A small image diffusion model, trained from scratch.
Model: 9.9M parameters, 48-pixel images, arch dit, activation gelu, moe top_k, num experts 16, layers 12, width 192.
Rows from block 7 of a small image diffusion model, named by matrix and row number. Rows with one number within an expert belong to one neuron, the router's apart. Each number is 128 + 32 x the weight over its row's rms, rounded and kept within 0 to 255. All counts start at 0. Numbers have three digits each.
After each expert's rows are labels from the 100 images, of 14848 (inputs lightly noised), where the router gives the expert most weight on average: "responds to" is what is common among them. Only what is clearly more common there than usual is listed. The data: photos of arthropod specimens (BIOSCAN-5M). In brackets: how many of the 100, against the usual share in percent.
# router: router (model.blocks.7.mlp.router.weight, 16x192), inputs 128-191
# up: expert up (model.blocks.7.mlp.up, 16x96x192), inputs 128-191
# down: expert down (model.blocks.7.mlp.down, 16x192x96, transposed), outputs 128-191

# expert 4
router.4:144112176092156055168144165145114105052194168073194156133157162161134177176133086133065049134121114155124121149151101178139122151102127157103144097076080122126160150118068188113118199135146132
up.13:119168137131189125163123088136105098117089057107083146117083144160078185083141093092144094100122116149118113137153129111116063161166140122159174072135113093097086103097129148129163078131161153
down.13:100080148094094144162128139096105169118109121121121130109111145115114099169088108189108083166125128136177065142106160120143130129147176132132195121095141086097107113159116115199142152203124160
up.14:171087147055179097127128186146082089128119124080065083135130178123177144170182137062105120123202078126139127150114065163177139206149091161161140094122102161128138166136111144070147160136133071
down.14:142140168116129097141121169184124112168104119062108100160131128140063143150190109139099092088151134118134118091091125143137154142112141114150132118166138125154076107136157130119132198101193124
up.15:177106078069080117118187181105123127146089069106053105113146158138129128148136121092128106114116128112092177140100151151134128163095059132128126160123067103167157142106144132134147086153147128
down.15:085107176210113139116123054144090168116107128116152139118131128120175154052105096107140127110097114118130062099089086073136071092125094148056114142071144176140096124130131152138136087137095123
up.16:124109104142107134134170198129076161159128146140059168117151132124147159067177194161118135159084088066092097168143173176109099181126104102112104151152149132171066153184107125057110127133126103
down.16:175108086143086136157115126155085143126056212136122063130149187161069137102157136095118144114098130144146067166149190147129144118108130127146171119116062101134074086099102139102125155119151119
up.17:074144134108132155100129138112074104133135155092119104141056105154028139145120075127133132130150160135171131095149111135085180147148139158121145137117119087123099098108141102121077045125179147
down.17:085149114073159136115150135123125119125177115086147147131110132115162101147087130140144094157140128146059023132074129136118091147138170082112082125101114129186121129162127135189139127127223129
up.18:118129150142106138121107113110088153118161161171086201123149129069094107113159227090149181140158121105177131142055141142135064137147137118112112112131184151158137130127156088147076124168145133
down.18:119099134125102158167135126152123154137120142112133087106123142106127168095115136097144159145135137134172191154159166124124092101103088162096110130096117115084082127144137113056108096213088092
up.19:144150130137139119188129132162112121149082081132175129119108105142130181117175090107100117098072085153153041160137086123118117091093059120122154092149056207067147163151121136128154106080223130
down.19:111100162117118145136107154118156178176181108118110178114138112107127085069144062126164075151157160114175144152085132177148094176169122111122120079101084072157158133193097164130112151117142107
up.20:179151120104091157104182183132185130140106065134156095117119152098185088103129173102146142104129089092124187162109165089162135148078063136175150142126128175047181141081095153120184108103143070
down.20:119143148145139083105106125142102139155166109113153163173153161138111165106112089149153118124102153090141119144131148113095165135160165102160119130123125111146085173151077164111159195149137119
up.21:129144142120117099151139096154113102111101077165118177098134140162153154152173125191152099177116081131084147157109118056151107119136122120169133148153120169152118162069064108092172150210112131
down.21:140154106096133129099094065179136136153148123126077136133159152173176176129130071080114099084126111071131034109163144119137106102113105063191093109139114158152103058123104203139181121134134140
up.22:122144110160092146162165124150092138165105116174077122107144089098183124076141062098167128156125118112088198109107151140132183130152118090186162183142129114095165135127137139127134124054091151
down.22:140116113163132176161154219147105136129119112122093135121127142104069129107163081137164142159123105174123231167148097147108108063162086224132113173102124130148142119166127127088077144195063090
up.23:128108165068135132132177134134116118131133132132029083101130151081151096132146114102132151109138118143159106109145132080140127151177069138210125165154135145056184173123102113039180154117157078
down.23:097166124114125104125081128136134109147126153124078137137113136151112091121124158129155193105151179144164124144150174136140105117108171070140081122162135169121135140132156128030105174180220122
up.24:123192122116124137121146157080085143100141131098085054139118120125091144072146045159121103109149133136212144143140130126131158118185091136115185128156122105072091148106141100208103118125149175
down.24:078168093144177130104144139080048081109175138132151132109107107133143147138112126152163135165152074135110077173080076133091088098147120159075118124143097146152065164149130129192171133100156123
up.25:091134183093125143045121144134070105136123135128092108115141185153164116143156121120119113118183141063080181117107041184134126158129114168051106106143117119131100138116112109119084151165070132
down.25:117145158126142161112131229110143185105170101093143109124139127125145131082130075097129107116167156114152105153105160163145078135123092067129122117073090079143142122148162146112080126089164149
responds to: order Coleoptera (50 vs 16.8); order Lepidoptera (27 vs 7.3)

# expert 13
router.13:172141173085171088137145169180130080107163149103139138134171167183144161168129173125102096108156104151101188182137105157172121168108113139120151120088140167138187152105090182106155183099119126
up.13:119242141149155131107068109053036144155146125191108136112136071134083108133129130139130140126158124142143157178134137127129103057138160109173126177142160096158196166123133129090169138070080166
down.13:131090120106155158159101112170108105182085100150163130108152149151112184111178180149151118179087147159112136150156113115107175082088148133171073127122148126189123144113111143081081101145116120
up.14:155138108183097160089130096082058205144129170182018088131143088103106144121153150126130175131132177101155096155111180119145194087146115122173117161139160118165097140170136135186114121175099173
down.14:123097087149159131136128134175063140146143087097108136138136135095078175138178146134137108140126082156073177140138141108091150114116122136131100158085145123157175128134122140136082166191123185
up.15:139086164101174130141124096121052125131089128131081178120151131107141183097201170150113150145168104105154173186115060170144088135153148119130155101135128164122150147129110097161081168166150160
down.15:094093173135140139077139116086056142084093139150120128158156123158184144099095087184153146133106157093153135098080108115117096179149132136039114137132145120106094135108084100197174129069087165
up.16:131159141076195137206149182112115119140103105091127145138120122121106163080141151150083107096161125098156126128115114136135149190164132179130162066136087158115159137126128123100112198118083116
down.16:148159132184120167120159147122095082122145138156146160149151124132160122090150098150146126142141113171137132118092113194141131101147136144089100099147141095111100174103109136164160144086141114
up.17:111139189113152111149126110152104095148086075159149147126168150126167149192171092156138100122113108154090112135106050062143122130117155103112141113157084159127134166123088135103160151143071098
down.17:141098070134132209153148112146123170134083162183093110104188090078082098180149137146156126098134127115200137156168107098194104108150094187089152135122149131081064127146123124139146105104110094
up.18:148150128173088141143124094190099117140104127150102175068127105160108103049096133099113178094133106150103149142172101113132118114132126099138195172120152132087200176139114170116155161123120114
down.18:137138142152083103093142094128158124145120108147125212183129098107153141074083110110116138100106147136181172112058146160144138107135129076110111111091145078112095206117129162125128166150106142
up.19:152126107175153165140141109089150176112130125110087121137118109091146133102134160119108176153113132068136098140094169100127103171145182110123137091158114161110000106128161090120129107180144123
down.19:133123108104140129119119124106048148136138144144118158137131105135140137138156103125133107134132113118117057115122140124142144138142120132134134131135126128155078222120085152170129149070164133
up.20:119088141161158141111127132105059146126112183118128118120122079107085169141177105164129145080114143094172215098112136135077144107129144124092109082127164091096169118153131110141089098175157155
down.20:144125118150142112161102121099024094119142149209110086121163107117132137166145112160149126148089136136082068108091081134144177119125153145153146117122221120186130212083091148136133157103146093
up.21:098116121064170148149116131184079116105128125109184149149148193109125155150183123077107126134110121140144132135169109125134124211126078120132128060133120120091119139134079139106106134107177074
down.21:134172107095101113147123182165093137114183116160086076126161167105140088104180160142142145098158144141128141122056139157114131140112063162080165103139151095100148153141132103074085102137181118
up.22:110147136186047139092126143135099116130133165142116061141097106159110100132133149132166155110161170177187170113162126168093216085158103102178103187150137093167151125112181122142147065107160170
down.22:072095166108133189123126108136082115144123096147139170118164166094082092144157139153144073148064139151149119136119111137127147120088140136121118119121195160126153144082084157134100128152093111
up.23:078094126084082119129150180070086096134119140120127102131114068143085157195163104205154112179122124141158109089178150139098110166132124105179057160146117077213078141148113121069107072041203142
down.23:086111156092113149135112108093046149129125158160181142112159120087134192205167095180130055124062133088111070133074127128123168137073155170139171163146134148084142101106067146112150121162152115
up.24:147109089083136118162131131109066117134136084145103147102118151120132105172107151111147123149130073111029147160140128115160119208146153134139134127125102121164147177192079136000164156080118090
down.24:105165096132107123172168099114113141134050188164126110093071112132104098091092111101142153098117145127173144124132162125136100121150136126123113136149128155122095185101117138008127124231148091
up.25:153129132044154118166140104132116100138090061123130185095117177124129166134179045071119093166090111101083125147123113050152127182133116143155131117139087114085142162114050118048121116163129124
down.25:143067150160175144091104143164144190151180121135107151165160142122135141112131113127138104077108116075125080151143174153082149120088090168129133174116133129119116133095103172114158138127177138
responds to: order Lepidoptera (45 vs 7.3); order Hemiptera (29 vs 11.3)

# expert 11
router.11:102137100197092194069117139131128152153110122146102141119114114130109113091141193141164171125098126089127120135104186108102123106092152028124136155197149141132069120131174099169133037155149146
up.13:151170110107149117150115210162087137149108108095131113140086121152052140211123118135139086130175143143152174131165104166116113116118128145130106129102109078170176124151169149106125116088088138
down.13:135118171154107133101109142140164154124115115105137108142147164145059084076126064111159133122095117135177123128128134147111128122176114166116100122135135157174138137162123106128128185154139120
up.14:180112118127112134180140030102140025164135073104173120156103152132125162115116103099128120070105115176117171148109128066139161110135085153130123099086098123127113072089122159095168108122103123
down.14:168103135143125142115166172114120089136112140146158131151119118134058116135122173137148100201113154193176177116106117200108152143085124099128111130143162128144086169147101114139087211176110126
up.15:085124146147146156187181228113132087129093179137148117062129133113060146155140081134102095160112113123170077071121125121182165158192067142137154132136098099127129141119076167135104141140141128
down.15:119075039119079108163117071132135134144105184131111127087150100131097128098159124144148123094097186160103066118101098145134183103081117097131153134137138116127103104173146102062130106113151124
up.16:163119117131061125136167134070093141093149137143144167163133120108084168148151044108149106104106143141145129156143152082090148083098147092100129133122165133154122124107115170128120114130126178
down.16:103112167153176126116139112106132112131119098147187118144117121138187148140111108146164143164104123095199138139079116157125106167138113122149118130134156115130189102095120101154142151160050138
up.17:107118152120144126145131042106139092149084150124141131073147150097126138092125092133107154153145148068120116085085084162111089116195141116109079128155099162157149163159091120104129186120122186
down.17:084119130080151098110143159145154097156156188145167129134144132139158160154176162152101175120172154106136110128135180167112094102098115097113114165126085087178173080155136112126106069109119205
up.18:120132166115148118147134130107129115145078067145127128150126141134121163188136130100093102146089084132070104140128118127152113122095109114101097108119069169110124151097063155104190155132074109
down.18:117118082166155181105156108148120123148179136124124134116159100119152153154169155158106101127143150119112138127100120172104173157155112150121097093140170119123125135119106117153107113162124087
up.19:121084161053123133111215128162118087103144164131065085054126144142050146113122123098161104148187133097152121112127102149120186128158091165187089130142172112148155121144099129130132152144176118
down.19:149136075146122131093094117161092140131139153077097131127090130075107088136104105124132111128101129087108132152158150127114078110154130197151078111133115127151132160137106164105143153114091118
up.20:152141146121106109148149125086136081118135106096169116142149146129128186166137074068134067116123132125132132128128088147101076085099141157062129114137090153134142145206155135079133159067115146
down.20:127108086056149116166123130142129079185158101103119098098148127161092123143157148172158161158102118106165122107113086133090091152097085124085127131148094163122103142128090084134161159180132141
up.21:103141187126153108137123132115124080133115131146161111089133131151147169159163122120120077063139106158109125094118085120114073145150116101091126126148130174151115184127136195149174190094158132
down.21:088139122119088103122132150161129110122121131105095148116102143110110138094160132145151163151155129164119108110132180131095113084096161120127108113104164122159057110125108091105074099155107115
up.22:061098139147154082186135161101110132144083141116125139090092086095151144121149144163154107165160128115132081112119092110138143147129154123190087091135085113097087131167146143093116158105124118
down.22:107153105100118105155100071154160119115109123138087124115143149121096152121122132117153187065107151095133112135113124128143088103155147144132149095141130118109129154137089148113173119132053131
up.23:112131155087088145148135077159127061057088106091100129135175097115196082181112114122128133121122112135137181171100100053128163140141111097110151148055132182100122074121072132093116165174093109
down.23:170169121102150123136134165114122089110178111121119113147089182113164140074127111105117131154164115166075164171141145186094139163109134080114108127160103092145090187137143142150148113123143125
up.24:131137162158189127150130056140102121098073182080151139122077050108121143106094130140057085113123116112186045147119095123139116167138150140121134188076174128094071112179098075096094190157121122
down.24:164085122086108148127129160113132127106169142144099119135165164146127104176168101138078156108154157125103058090156099100197104128126115099128145169167095148080083128141133120170143081088156144
up.25:166148144178148065098146225086126152083154131088093133102179150111103209127124097093100074126115086101150122168157156124206151128132097195163141091054132173108128089089158121131141163154138092
down.25:149139088075140115115128130144086141183148165123148115108102098118154043145107129165115141112120173138162174129169142091177119164128153117151127084149127157091147191105100141141083113182096115
responds to: class Arachnida (41 vs 4); order Trombidiformes (29 vs 1.5)

# expert 8
router.8:107144098192101190060131116135117160170080110160068124129106097122106109076121181128166173112091113071127141137088176064106139111092152059147149138191164153114076132120187104160135050164132134
up.13:154089168116115088147141194119134114112176103108141161127156177123172159175109115120102103160127110096071152160150052161139126188120123176073147092097076166123177109140088145056096169168187069
down.13:142154123108169134149158083128084156151108126119121125141098124123123129137140090132102094071121117076185149107147143131099119096168126118085091141135129131143087190138142127080156147078200088
up.14:109103132130128133184115143171140084120130099075179112146151155160129165148132097114111081062132130135137162145145146144128125176111097151088133119124124092135125132187132142092100134072069111
down.14:184124049131116150127103128096188105150129129115102142096112117127124086123123137139152103188075102145090156112167087104101124076127180128104113118123121191134102119167070125106135110220081125
up.15:156147118134193135101046200081100145116124146102141135152123134101175118109135113106104166130137146103176089131134081174126111102121151098159075103103156111095134116123177080158098160127054141
down.15:135144126095158126123092137090123127171178105108138161147141138124169130173114115177117137098153119092148077063122181107159114116123166129201119173135149173125239102105137165188183139119193143
up.16:056100199121131153099148115085150133121136146154107141077137076094128183128162120139160152170191153127170080097145066090098135093171179135132119106171122128127092126184137160137090133168102134
down.16:117116054115129083155099148153065125146137115099134097122105131134147118119040107142149145123127121119128182183145103140148158101119117100119119111135126088117173129128159127107159096129093129
up.17:122164116094139082172129151125150166091167160168149175121054138117088101136121163135144120150178102161181149104126121181128214166146091153170166143116089029126155156121102099146134071115181150
down.17:141113124128139187140121135139173152153068147132140129100150117121096113140066115109158109124083123135141166110096155093138164177099126121156178156092108164115156039123116131216142130097163160
up.18:123175169081159084115149123126125079112135099102100135134144133142087150075140081109088103139149110136163123106187130187109177169119069159183137175076095073119194165122122156125148130091165153
down.18:089072176073158119154109142108078145167163110121177113125150116104162141105143114147182117143094104114169103110097113137146116187118082160091165148162093063112174101117108121157160151118193094
up.19:169143131068106138124071143108143095104144122057070060159140149131111149148108085085133114117108154181132110111140172065133129159090092119184128110104133084131188140116100178142183152134155135
down.19:106163105164141157092093123203086130152144116108134152101155152133155104109123136154112072134125110158186085106157133072096130071139123147101120050111148127116154151169113137170083142090157124
up.20:082123127058115064129154141121104111161107125087092108119131137156132130154109140123123088163143091118135120140135134136151192206146070143176110177055094082149163140106144116121093142144183138
down.20:210132121151126128113123125097152096099130125133104114112113142138159126111123141144134141098140143108130114124169102120135134147117114152107092124157105115111162097107136133202173085111138139
up.21:166146077134118096090137166161089122124125101114114130159157124157117105091170146126137108127127119127151184178175191205148139188140092149131129149129142149173183131116148148187162084078125137
down.21:113143104084136159119095132147172175131143108085147155077106130107150115158127129111164112076116103114140194145138072103164102144105114160132146140095129077114207150133137180198155120098119139
up.22:134173166064137130075165154227136142085160100103077131130164205117126131051136142124055118111169130062161174166167107149125116124129085168134136141100154080116155146070151173172126158146125129
down.22:151148124169110184131152119088128190098083144134148139112084051098130137161106114133104088117109072081114153168185129129144126116136158139115094138096099155104093139128128116134155101127151111
up.23:078095128137055147122149113059107153132111111189143106107064081132064149115108116204179110155098149118143100065108132093049130114140126117135043157206125118182090138167122122142146097125178141
down.23:140084190154154131137132144116219106132189098123116206152176101121087081126144120111138187133166111123142104125124126141114098114140135134114105068122063138175132090156130110087064143083168091
up.24:166072181093102119077205158125108112125137137138042122092111119146090154141128068133152099118200158163137123074159110156083145101131139143165124107139142090164191146133138157159114116102134142
down.24:139126077129133190099129141122116181149107138071138192125133145096140121123127109112170116143088100123160122164127133119107059137108046121100124110094137154166146126139094114117094144168140144
up.25:078158130143177127157062086144103112097117116143191166136132137133107134141145135108124108106073119138102170131149122094144055181102101112081175128116116162087091140138097136078129140084075117
down.25:141123077053167186160106162126150120117166176155093157148173171125131143158111138086171124141120109104085160107132128097092136156118143072117088145110112075163131114179160160152163125124117158
responds to: class Arachnida (36 vs 4); order Trombidiformes (27 vs 1.5)

# expert 0
router.0:095118091179097201083123111120083177155099125154107115105103120100123119114119183153178173124094145086125097136108156090104154119101184045126140130187156154121068095149163083143137063163127131
up.13:084144190071161154140163094160117113118109097100099151087107151123116186182123049105102095128115117154107121079147099054061112129098145103105163096131097101099145166117098183100131181115131130
down.13:111135162133125212176168136101164119137150087106166142103124099098125172119176151136167137108166098151153107132116164149135122149136115170132092132106111118121082157094142111082136144129112110
up.14:134103177071133171192133126075095105109109146101126154126127118138073170184124047090136102148137111130079150078106089066109176170115136084166134094133086114116171162161066132092161172126109106
down.14:132138141084093089175142061098167082081090104152102108150115110142136118107104182120117143145169156152187155128168177123148123161152165104129129105162084114107177083094150100064140085193119112
up.15:195127074174155098164031184146096127146129115161161181191154113147134117135156152101112101086071124127135148170162143151146134142129110174098122123066132166157134116139110166120164112079137118
down.15:151086133101115113137136079115187105129130167124113123137138143120098112113116100131138109147127151153148179114136064089131124175115167076107131113131143146159167121118162095080130117183087123
up.16:107156162080102206122128147120110113091105156145124109050137089140064126142105107109141100194123099137128134099095109112078114117135114150123110123174123091135158120167127149109168166144118118
down.16:105122154113135128148158123095145098135131124135071109114119118125128099131103097154114136122105128152150123100120066117175130217112155117094159143162039156125085081130158101085160130154131168
up.17:139164119137134121182188111147061152123114115117096143141134121120089132144111027126078112185043138202092143159124165054152122152106182071123209134126143154054089124088101122096107130127113168
down.17:120117175141122108084130123126103125103137119130162122126160180132130108146145140110108139142064107165076166072099114082108201155126156062129150185171146160161100206128119116140139127111131132
up.18:069121131141120151157133149132013121144120123149148095084103135134119139132184099135143115121090158145131160166176113138106117148160130101118096131142120104143205125169097149099134117080142149
down.18:097119100075086143112068135153133107112108155115166122150152146155143134198147133152148148093164109106092072155111174123135067156177098167069132107124203149115162215164134150157161109150113114
up.19:178121114124129026117114146173098091151118075105135127184134177144145124142145139089067087122134088115116062139181123164153150145122113163099187113039132160133140130125106172122145145153148120
down.19:111114134216128171114157184177119144121141091120129106136155157083144169155156120136116115086143122099095065129098114139100092136136064139099108115105180136100072070141075161179104169079069152
up.20:142117126175126097140052144107084122146137095127193130212138104124136128114141114125080114094112128134138128118161121137124106118114140107116135111072131166152114114123145152143134120120115146
down.20:166083119174160131130148102097121110131116164133108067192156106159126127113151094117116103147147134152138209113155130121140107103153151111092136120175144158117092118120129126089165128156049117
up.21:065117212054160162153147107106141090128115130112070156097116148137105168167140057127097129139109111122093093077124081049109105159111143131110132122122099125063145165111069149062123160089101096
down.21:119110072139132165149120140138097160136123112121095129078120129127147154131171154120149116106148099109095088128119160163121158116142099121170145152084117120126048163147118157135118150118108121
up.22:180193144101177076086129122135116142092133149041013121125131136136145134110112159107140113127144111111154000131138111074164123123120132105105107131135151164131081129136147118141115139211086106
down.22:110158157166132116146109140099138123149136070130105085118117146151137147087126140161153154135125165152168232146125110131116176074136100143153148156154127081094252142121129088062071102141132118
up.23:066156176120125168102149135121168096141122119130077128106119137125070184113117105106135168130163107109130177033136069122110145120146095119146118159168079108156224177165120133146134132081151154
down.23:133133178123113088135126146102167096101088154153099124166125140168104095111102135135099151153139154117142117134162114108123134140113133102097139106168105124107131047133149084072106099101147112
up.24:057104177101129176141140152075175112132113138162099121071103107132085154134133076133159140157147128116119182072143111099073148124151115111152066151169084079139229163144116136115136129079118140
down.24:131123144109118060147155066129136082118120129139101100171139136172125120107106130155083152162116168166125142110142118102135124152141188090130137108183133144123179072102149099079109099134134128
up.25:102121217067123150100168102112104120119124190095086131063127135104101170175146075117124148136126167177139138073134095141099148100125133121106118131156112087139171167151099144134115161099143141
down.25:112146107168111146114123115118128133126114145127152139083131083116107122106150095134154080147112094133144168152142117127149137154133153129157128112144117098150141146118138129119109115102058087
responds to: class Arachnida (27 vs 4)

# expert 7
router.7:107165134194122176106089157125114142143115117130133160136122123143148141126137183133129174122090121105129146154113151082094121098071177016127146111186156162111063129116174125144150100165094138
up.13:135178209122109098175103054193139108105113159091145155151087122151130164137089122100109074109095120114140086222131097152102092105124162136083138097102150123160123163112136179148122195132181145
down.13:126105145123185132129149131153141103144070133143146109092151146137102172124213121131147103139164129107132154131126164094121114072109165127088136125188084146154133063145115095069121122131095149
up.14:145120174172107129137166163075101135127125156183158103115086067135102170137104100143209072146137148105182126112138074144075159075084181126127075125125164100152095101156166147126111144166091137
down.14:170100110130156052145145122163177086135153138071118136170153167146098134157153152133150174100140166109119152081136123091108140077132115153177073188193109126125188142162138117059108131135187086
up.15:127147201131122116109153084093106067145150135077109116136120085172135191107156066148078106128157115162133116091160131098082189129142153085064085141131156127178107171151099184139096178161118158
down.15:110063143070178137107101106097133158149145092073129146129163143111088158125131145147171155082097081110123088099123154118100149151113139161161140137107144193117163139088087125224136196164157142
up.16:106133160136128084146101114163136128066168164122189152104157130069204118156126128143074103163134082134171105148106122095163127154136121125115161146098145177084137123120070075127118203154155139
down.16:181140099100146106128109160122101139126168135113117138095129118113168174135127056120143108074112130137121133146093117117170153124094106092150135173106094112087191093140191159158147086120185160
up.17:097089159121159144122102085141119136165102071163117172121132146112107112166135128148110123140116149139075074141136103064083106123131195085119128075147142159122040095078135170092165104133126124
down.17:142109076114163144120144128062108108139117082092104149176116072119150146148102156144121117159113073176124146148126142150070135163118089113148154107093116145159200164071100108144085185139175096
up.18:194141156110136112117137203167155139093174074088078111149184162135164104113132147170064109110153128099121080226126130154132092128124083142108145093156115157140140117106164154118159173156087093
down.18:116168134153105152084147096125119147166086084134147123076099109102150160103121151125098149164123108119159156143116102147143107068146109107096141104108162133120185113126101121097148088151066103
up.19:198142148100125093129149130140140127106161053150125133148167105164127182147146059115155055119057117147083147148136119129120117117096074123157141098117071117127184127082107149120153141113205087
down.19:120148156138149140112095106149155137179156077102138125143096120119161111124108143138173121111152104159135134108106170105098102138131121105169111123095145142171106105083135120105121155151156136
up.20:138103117127122081150185135166122119111147137112154134119132190136124156132099055080116096106094097159112137157135136110142164152076150180101202097092075159112150093124127175122145120168165057
down.20:127139113116124111117139134082152096132118147162150117124129071121141123122140181179163112153111162120105114112101104131142109120133116128114114107122112118137123168142108135136117155085169073
up.21:173112114115126064141108168112113073088128091071094132151176142134124128117142061065128064102123107158114172144155177167155155122123084161160194096070121151084139105089081140144118127087101114
down.21:150124085127134090110086095140083074160082142108134099130086156124156115136124166128162110122102105150142143120149153097122155171102153079191112134136142111106146177113113145140156158128167143
up.22:177118201172117089104151130126143162136105108137115148153130153129185156078162100133100086121114146105138025149128076127127123048116101136094126099116070187109095111130141115213109139227156138
down.22:099110088078142124096113161124101157098155109142140120131117102101129114154096121145116127134121120120143096156128101111147115164116100137101130117118122089127107155120097137242163138055048152
up.23:116178168141148134124109081145151097078159113095155160183166178123153136133098142094071137082154112144202111164119086117112130080118145144121109081123183177134133074101149173142155194196124130
down.23:143157107141116143154148191105111099123149111142131093111109114132163130130128149142131145163143136148123191137098134182118159150111132104122106168118139117104233145104132111122065113144067132
up.24:132108092089127162099183098123130149110166138126052076106115188067125109078131148148132139142178156074132143129156148151158182144164123165163131150140146095134114111166134110133110131152138140
down.24:129127122125166118122136114106116124145124100161107185153123081128144150159123112127091104143135103104111109136137125146156158136136135119170103116149122138135124184136094141228162157087138139
up.25:128157154185161105208106128085107085129120114104148121138125094136143154139119068134098091154064105155109144154167189082146169135134085145195152088106079160079127147115049143059159118125137126
down.25:180105060115085127130142124123142120138116138147110119120137135158144125134122120115124131141114185171139160093187151145156145127133142100159143085136132112109110132147134123118078141128129107
responds to: class Arachnida (30 vs 4)

# expert 2
router.2:115154158198114174079117188121109132153096141152107134127109108145115153103141141118135171123136120109173150134124132123086160092116142047146129153185157127157127136124172120173140097144187157
up.13:088109192057099096121134118162163091103068050096113091091095106159100148135109110090147086167135090145095164128101062123092183124144101118121150122112056100069155130099043122069104123125152153
down.13:161153102120166093135124161130094151141149064098140111112136185142154147122135123157165111091123118148153163108097133125115139182127145117132140179132104199114161146123158189212142162063079153
up.14:120125116125123114150117115120117094171109078082164122145149123141128159170128119107101084139137110132078148168125085119146132142084110112148114141093090122141103127172120095070124114161056107
down.14:152127119168132134145154148096207110106123111174157155120115117158134115083124110159129160162135156122186241132146117114161124083142180131116114132156129155120120132161163147077130143132080092
up.15:122156179068200125152156125132097079093131120099130148120118123106161131139105180154094128167128142092139124153108050108125093153120165164084119089128131159117105143167121124124087164176099132
down.15:134144205134117112142122124147184093072098113135147130120143171083118185140160117118120108095169090110173109083103134160110087124167146144102131144152143101098071119139166121143183125098104125
up.16:152135141179066105163101189115110055115124144102212092148134132115136115129139100153111108091165127129186118107119084089086161143160130106135088194120116124188081156132175104162085149129174162
down.16:119105119139050147149142105127103176126113133113143080129112126114131099121095094155128109098106144165133130116100186107117113120142127137164157104111082113068195152125149114072065118161105102
up.17:121094155135141171140148141087139146155144140177141143146123126167124169101135155186114116135105127095148068085088088136094080099109194112134080127204128135121083119170129120147118153145129137
down.17:128121111111120124083142192141123189119183145129124142125153145153102116176115073097094125132179141098088093062158120109169124170112101093123111131088058149127124086148127157195131109091086154
up.18:125153120081141129174088137146132085097148090105132118118133162142111110182092145098124130125121077136086156158116105112137122176075127129114116104118126144096142118135087133057141163126021090
down.18:155162129174110151147125115140161112129142116122129122099129108107119127096130129137136112130112137120151249105113098134127126091135134134106115095119144119121171135140159108055117094157000103
up.19:100104128129108177056124190093148111175137158176149109059121130116114104120146149178164206117164171097160195060128122150082162134157112123149042138190158101170225137161157075150139117089106164
down.19:124158156146132090116126164159130112128152130154167189166159138152095176076133123108090132172156161137171093107139131103118117087150140093116105095132137126149047135141131142078125175129161121
up.20:158138125116177126182120167131152120135135127116160150139131115158099191184142130119076121133129073150122106185167142098157134171106093147168138126065117119142159157141121152038145179125133098
down.20:147121147073139136131116151115118127126141171110114124147142137152112127098151153107120095161186115153132087081141205177116154128145149051150120140155113156132050192138143110151117184100111128
up.21:160025135152123095104123161116036157073146133139132151149127149126081172112194144107077110118098170117166102106207105184102096130141107128097149077140133154133143144135172175153105127140178122
down.21:128122199115144087153118087092100094144128126113098100156152162170143142147102164122118138135156145146105102141118158120131163122127193088085157145156123120146125166087153139147125115116198123
up.22:112098191166147069148115156131102112089149107050129192130145091103068175088137073121004114116148143174192082130147082132112203087144130138099151119080174119116118119116088135136081204146117138
down.22:210154083131076157175145132101154128117102134101098104081118143143085106150133147060088153106175104167149149114167094093187143103134120122118162150095106147084114096144175144064171090161145091
up.23:080148126103189152154162121116100101103142133049111113095097139117140169106127138049101091086137091116116162124133118173195101101147104136101119077122174111075078170146102125159159152145124134
down.23:103184126163163122089086088130125130142129132133171182171136104124169133101092074102136089136063089110161100139156114109126139129141142166184104128135131111152255111125110148215164131128169140
up.24:142087163191097147116134156118137079118115187121145101135122101141145120149148077129128170083164205153182080094114084137119149100174110140075106130137146169174139146183150105201081129169137158
down.24:185093113149103136114108148114119183141099126121080095122140093125110091172118129111125161071147140113160152112194166126104116174148129055142112104121149160072081130109144108154140106167128123
up.25:079146180105177203135108128107189113159090155150147113089098097134129127137132151119160191131220110140152078087098086111104124114166120098122073112168146113142071124207182103147075163158048149
down.25:107120141098126110108110160097108116147128143139115145145142129165136134136126119144121145137140153137160133141128141123110132165127147129122106124153124126121185088127106140184161147134142151
responds to: class Arachnida (25 vs 4)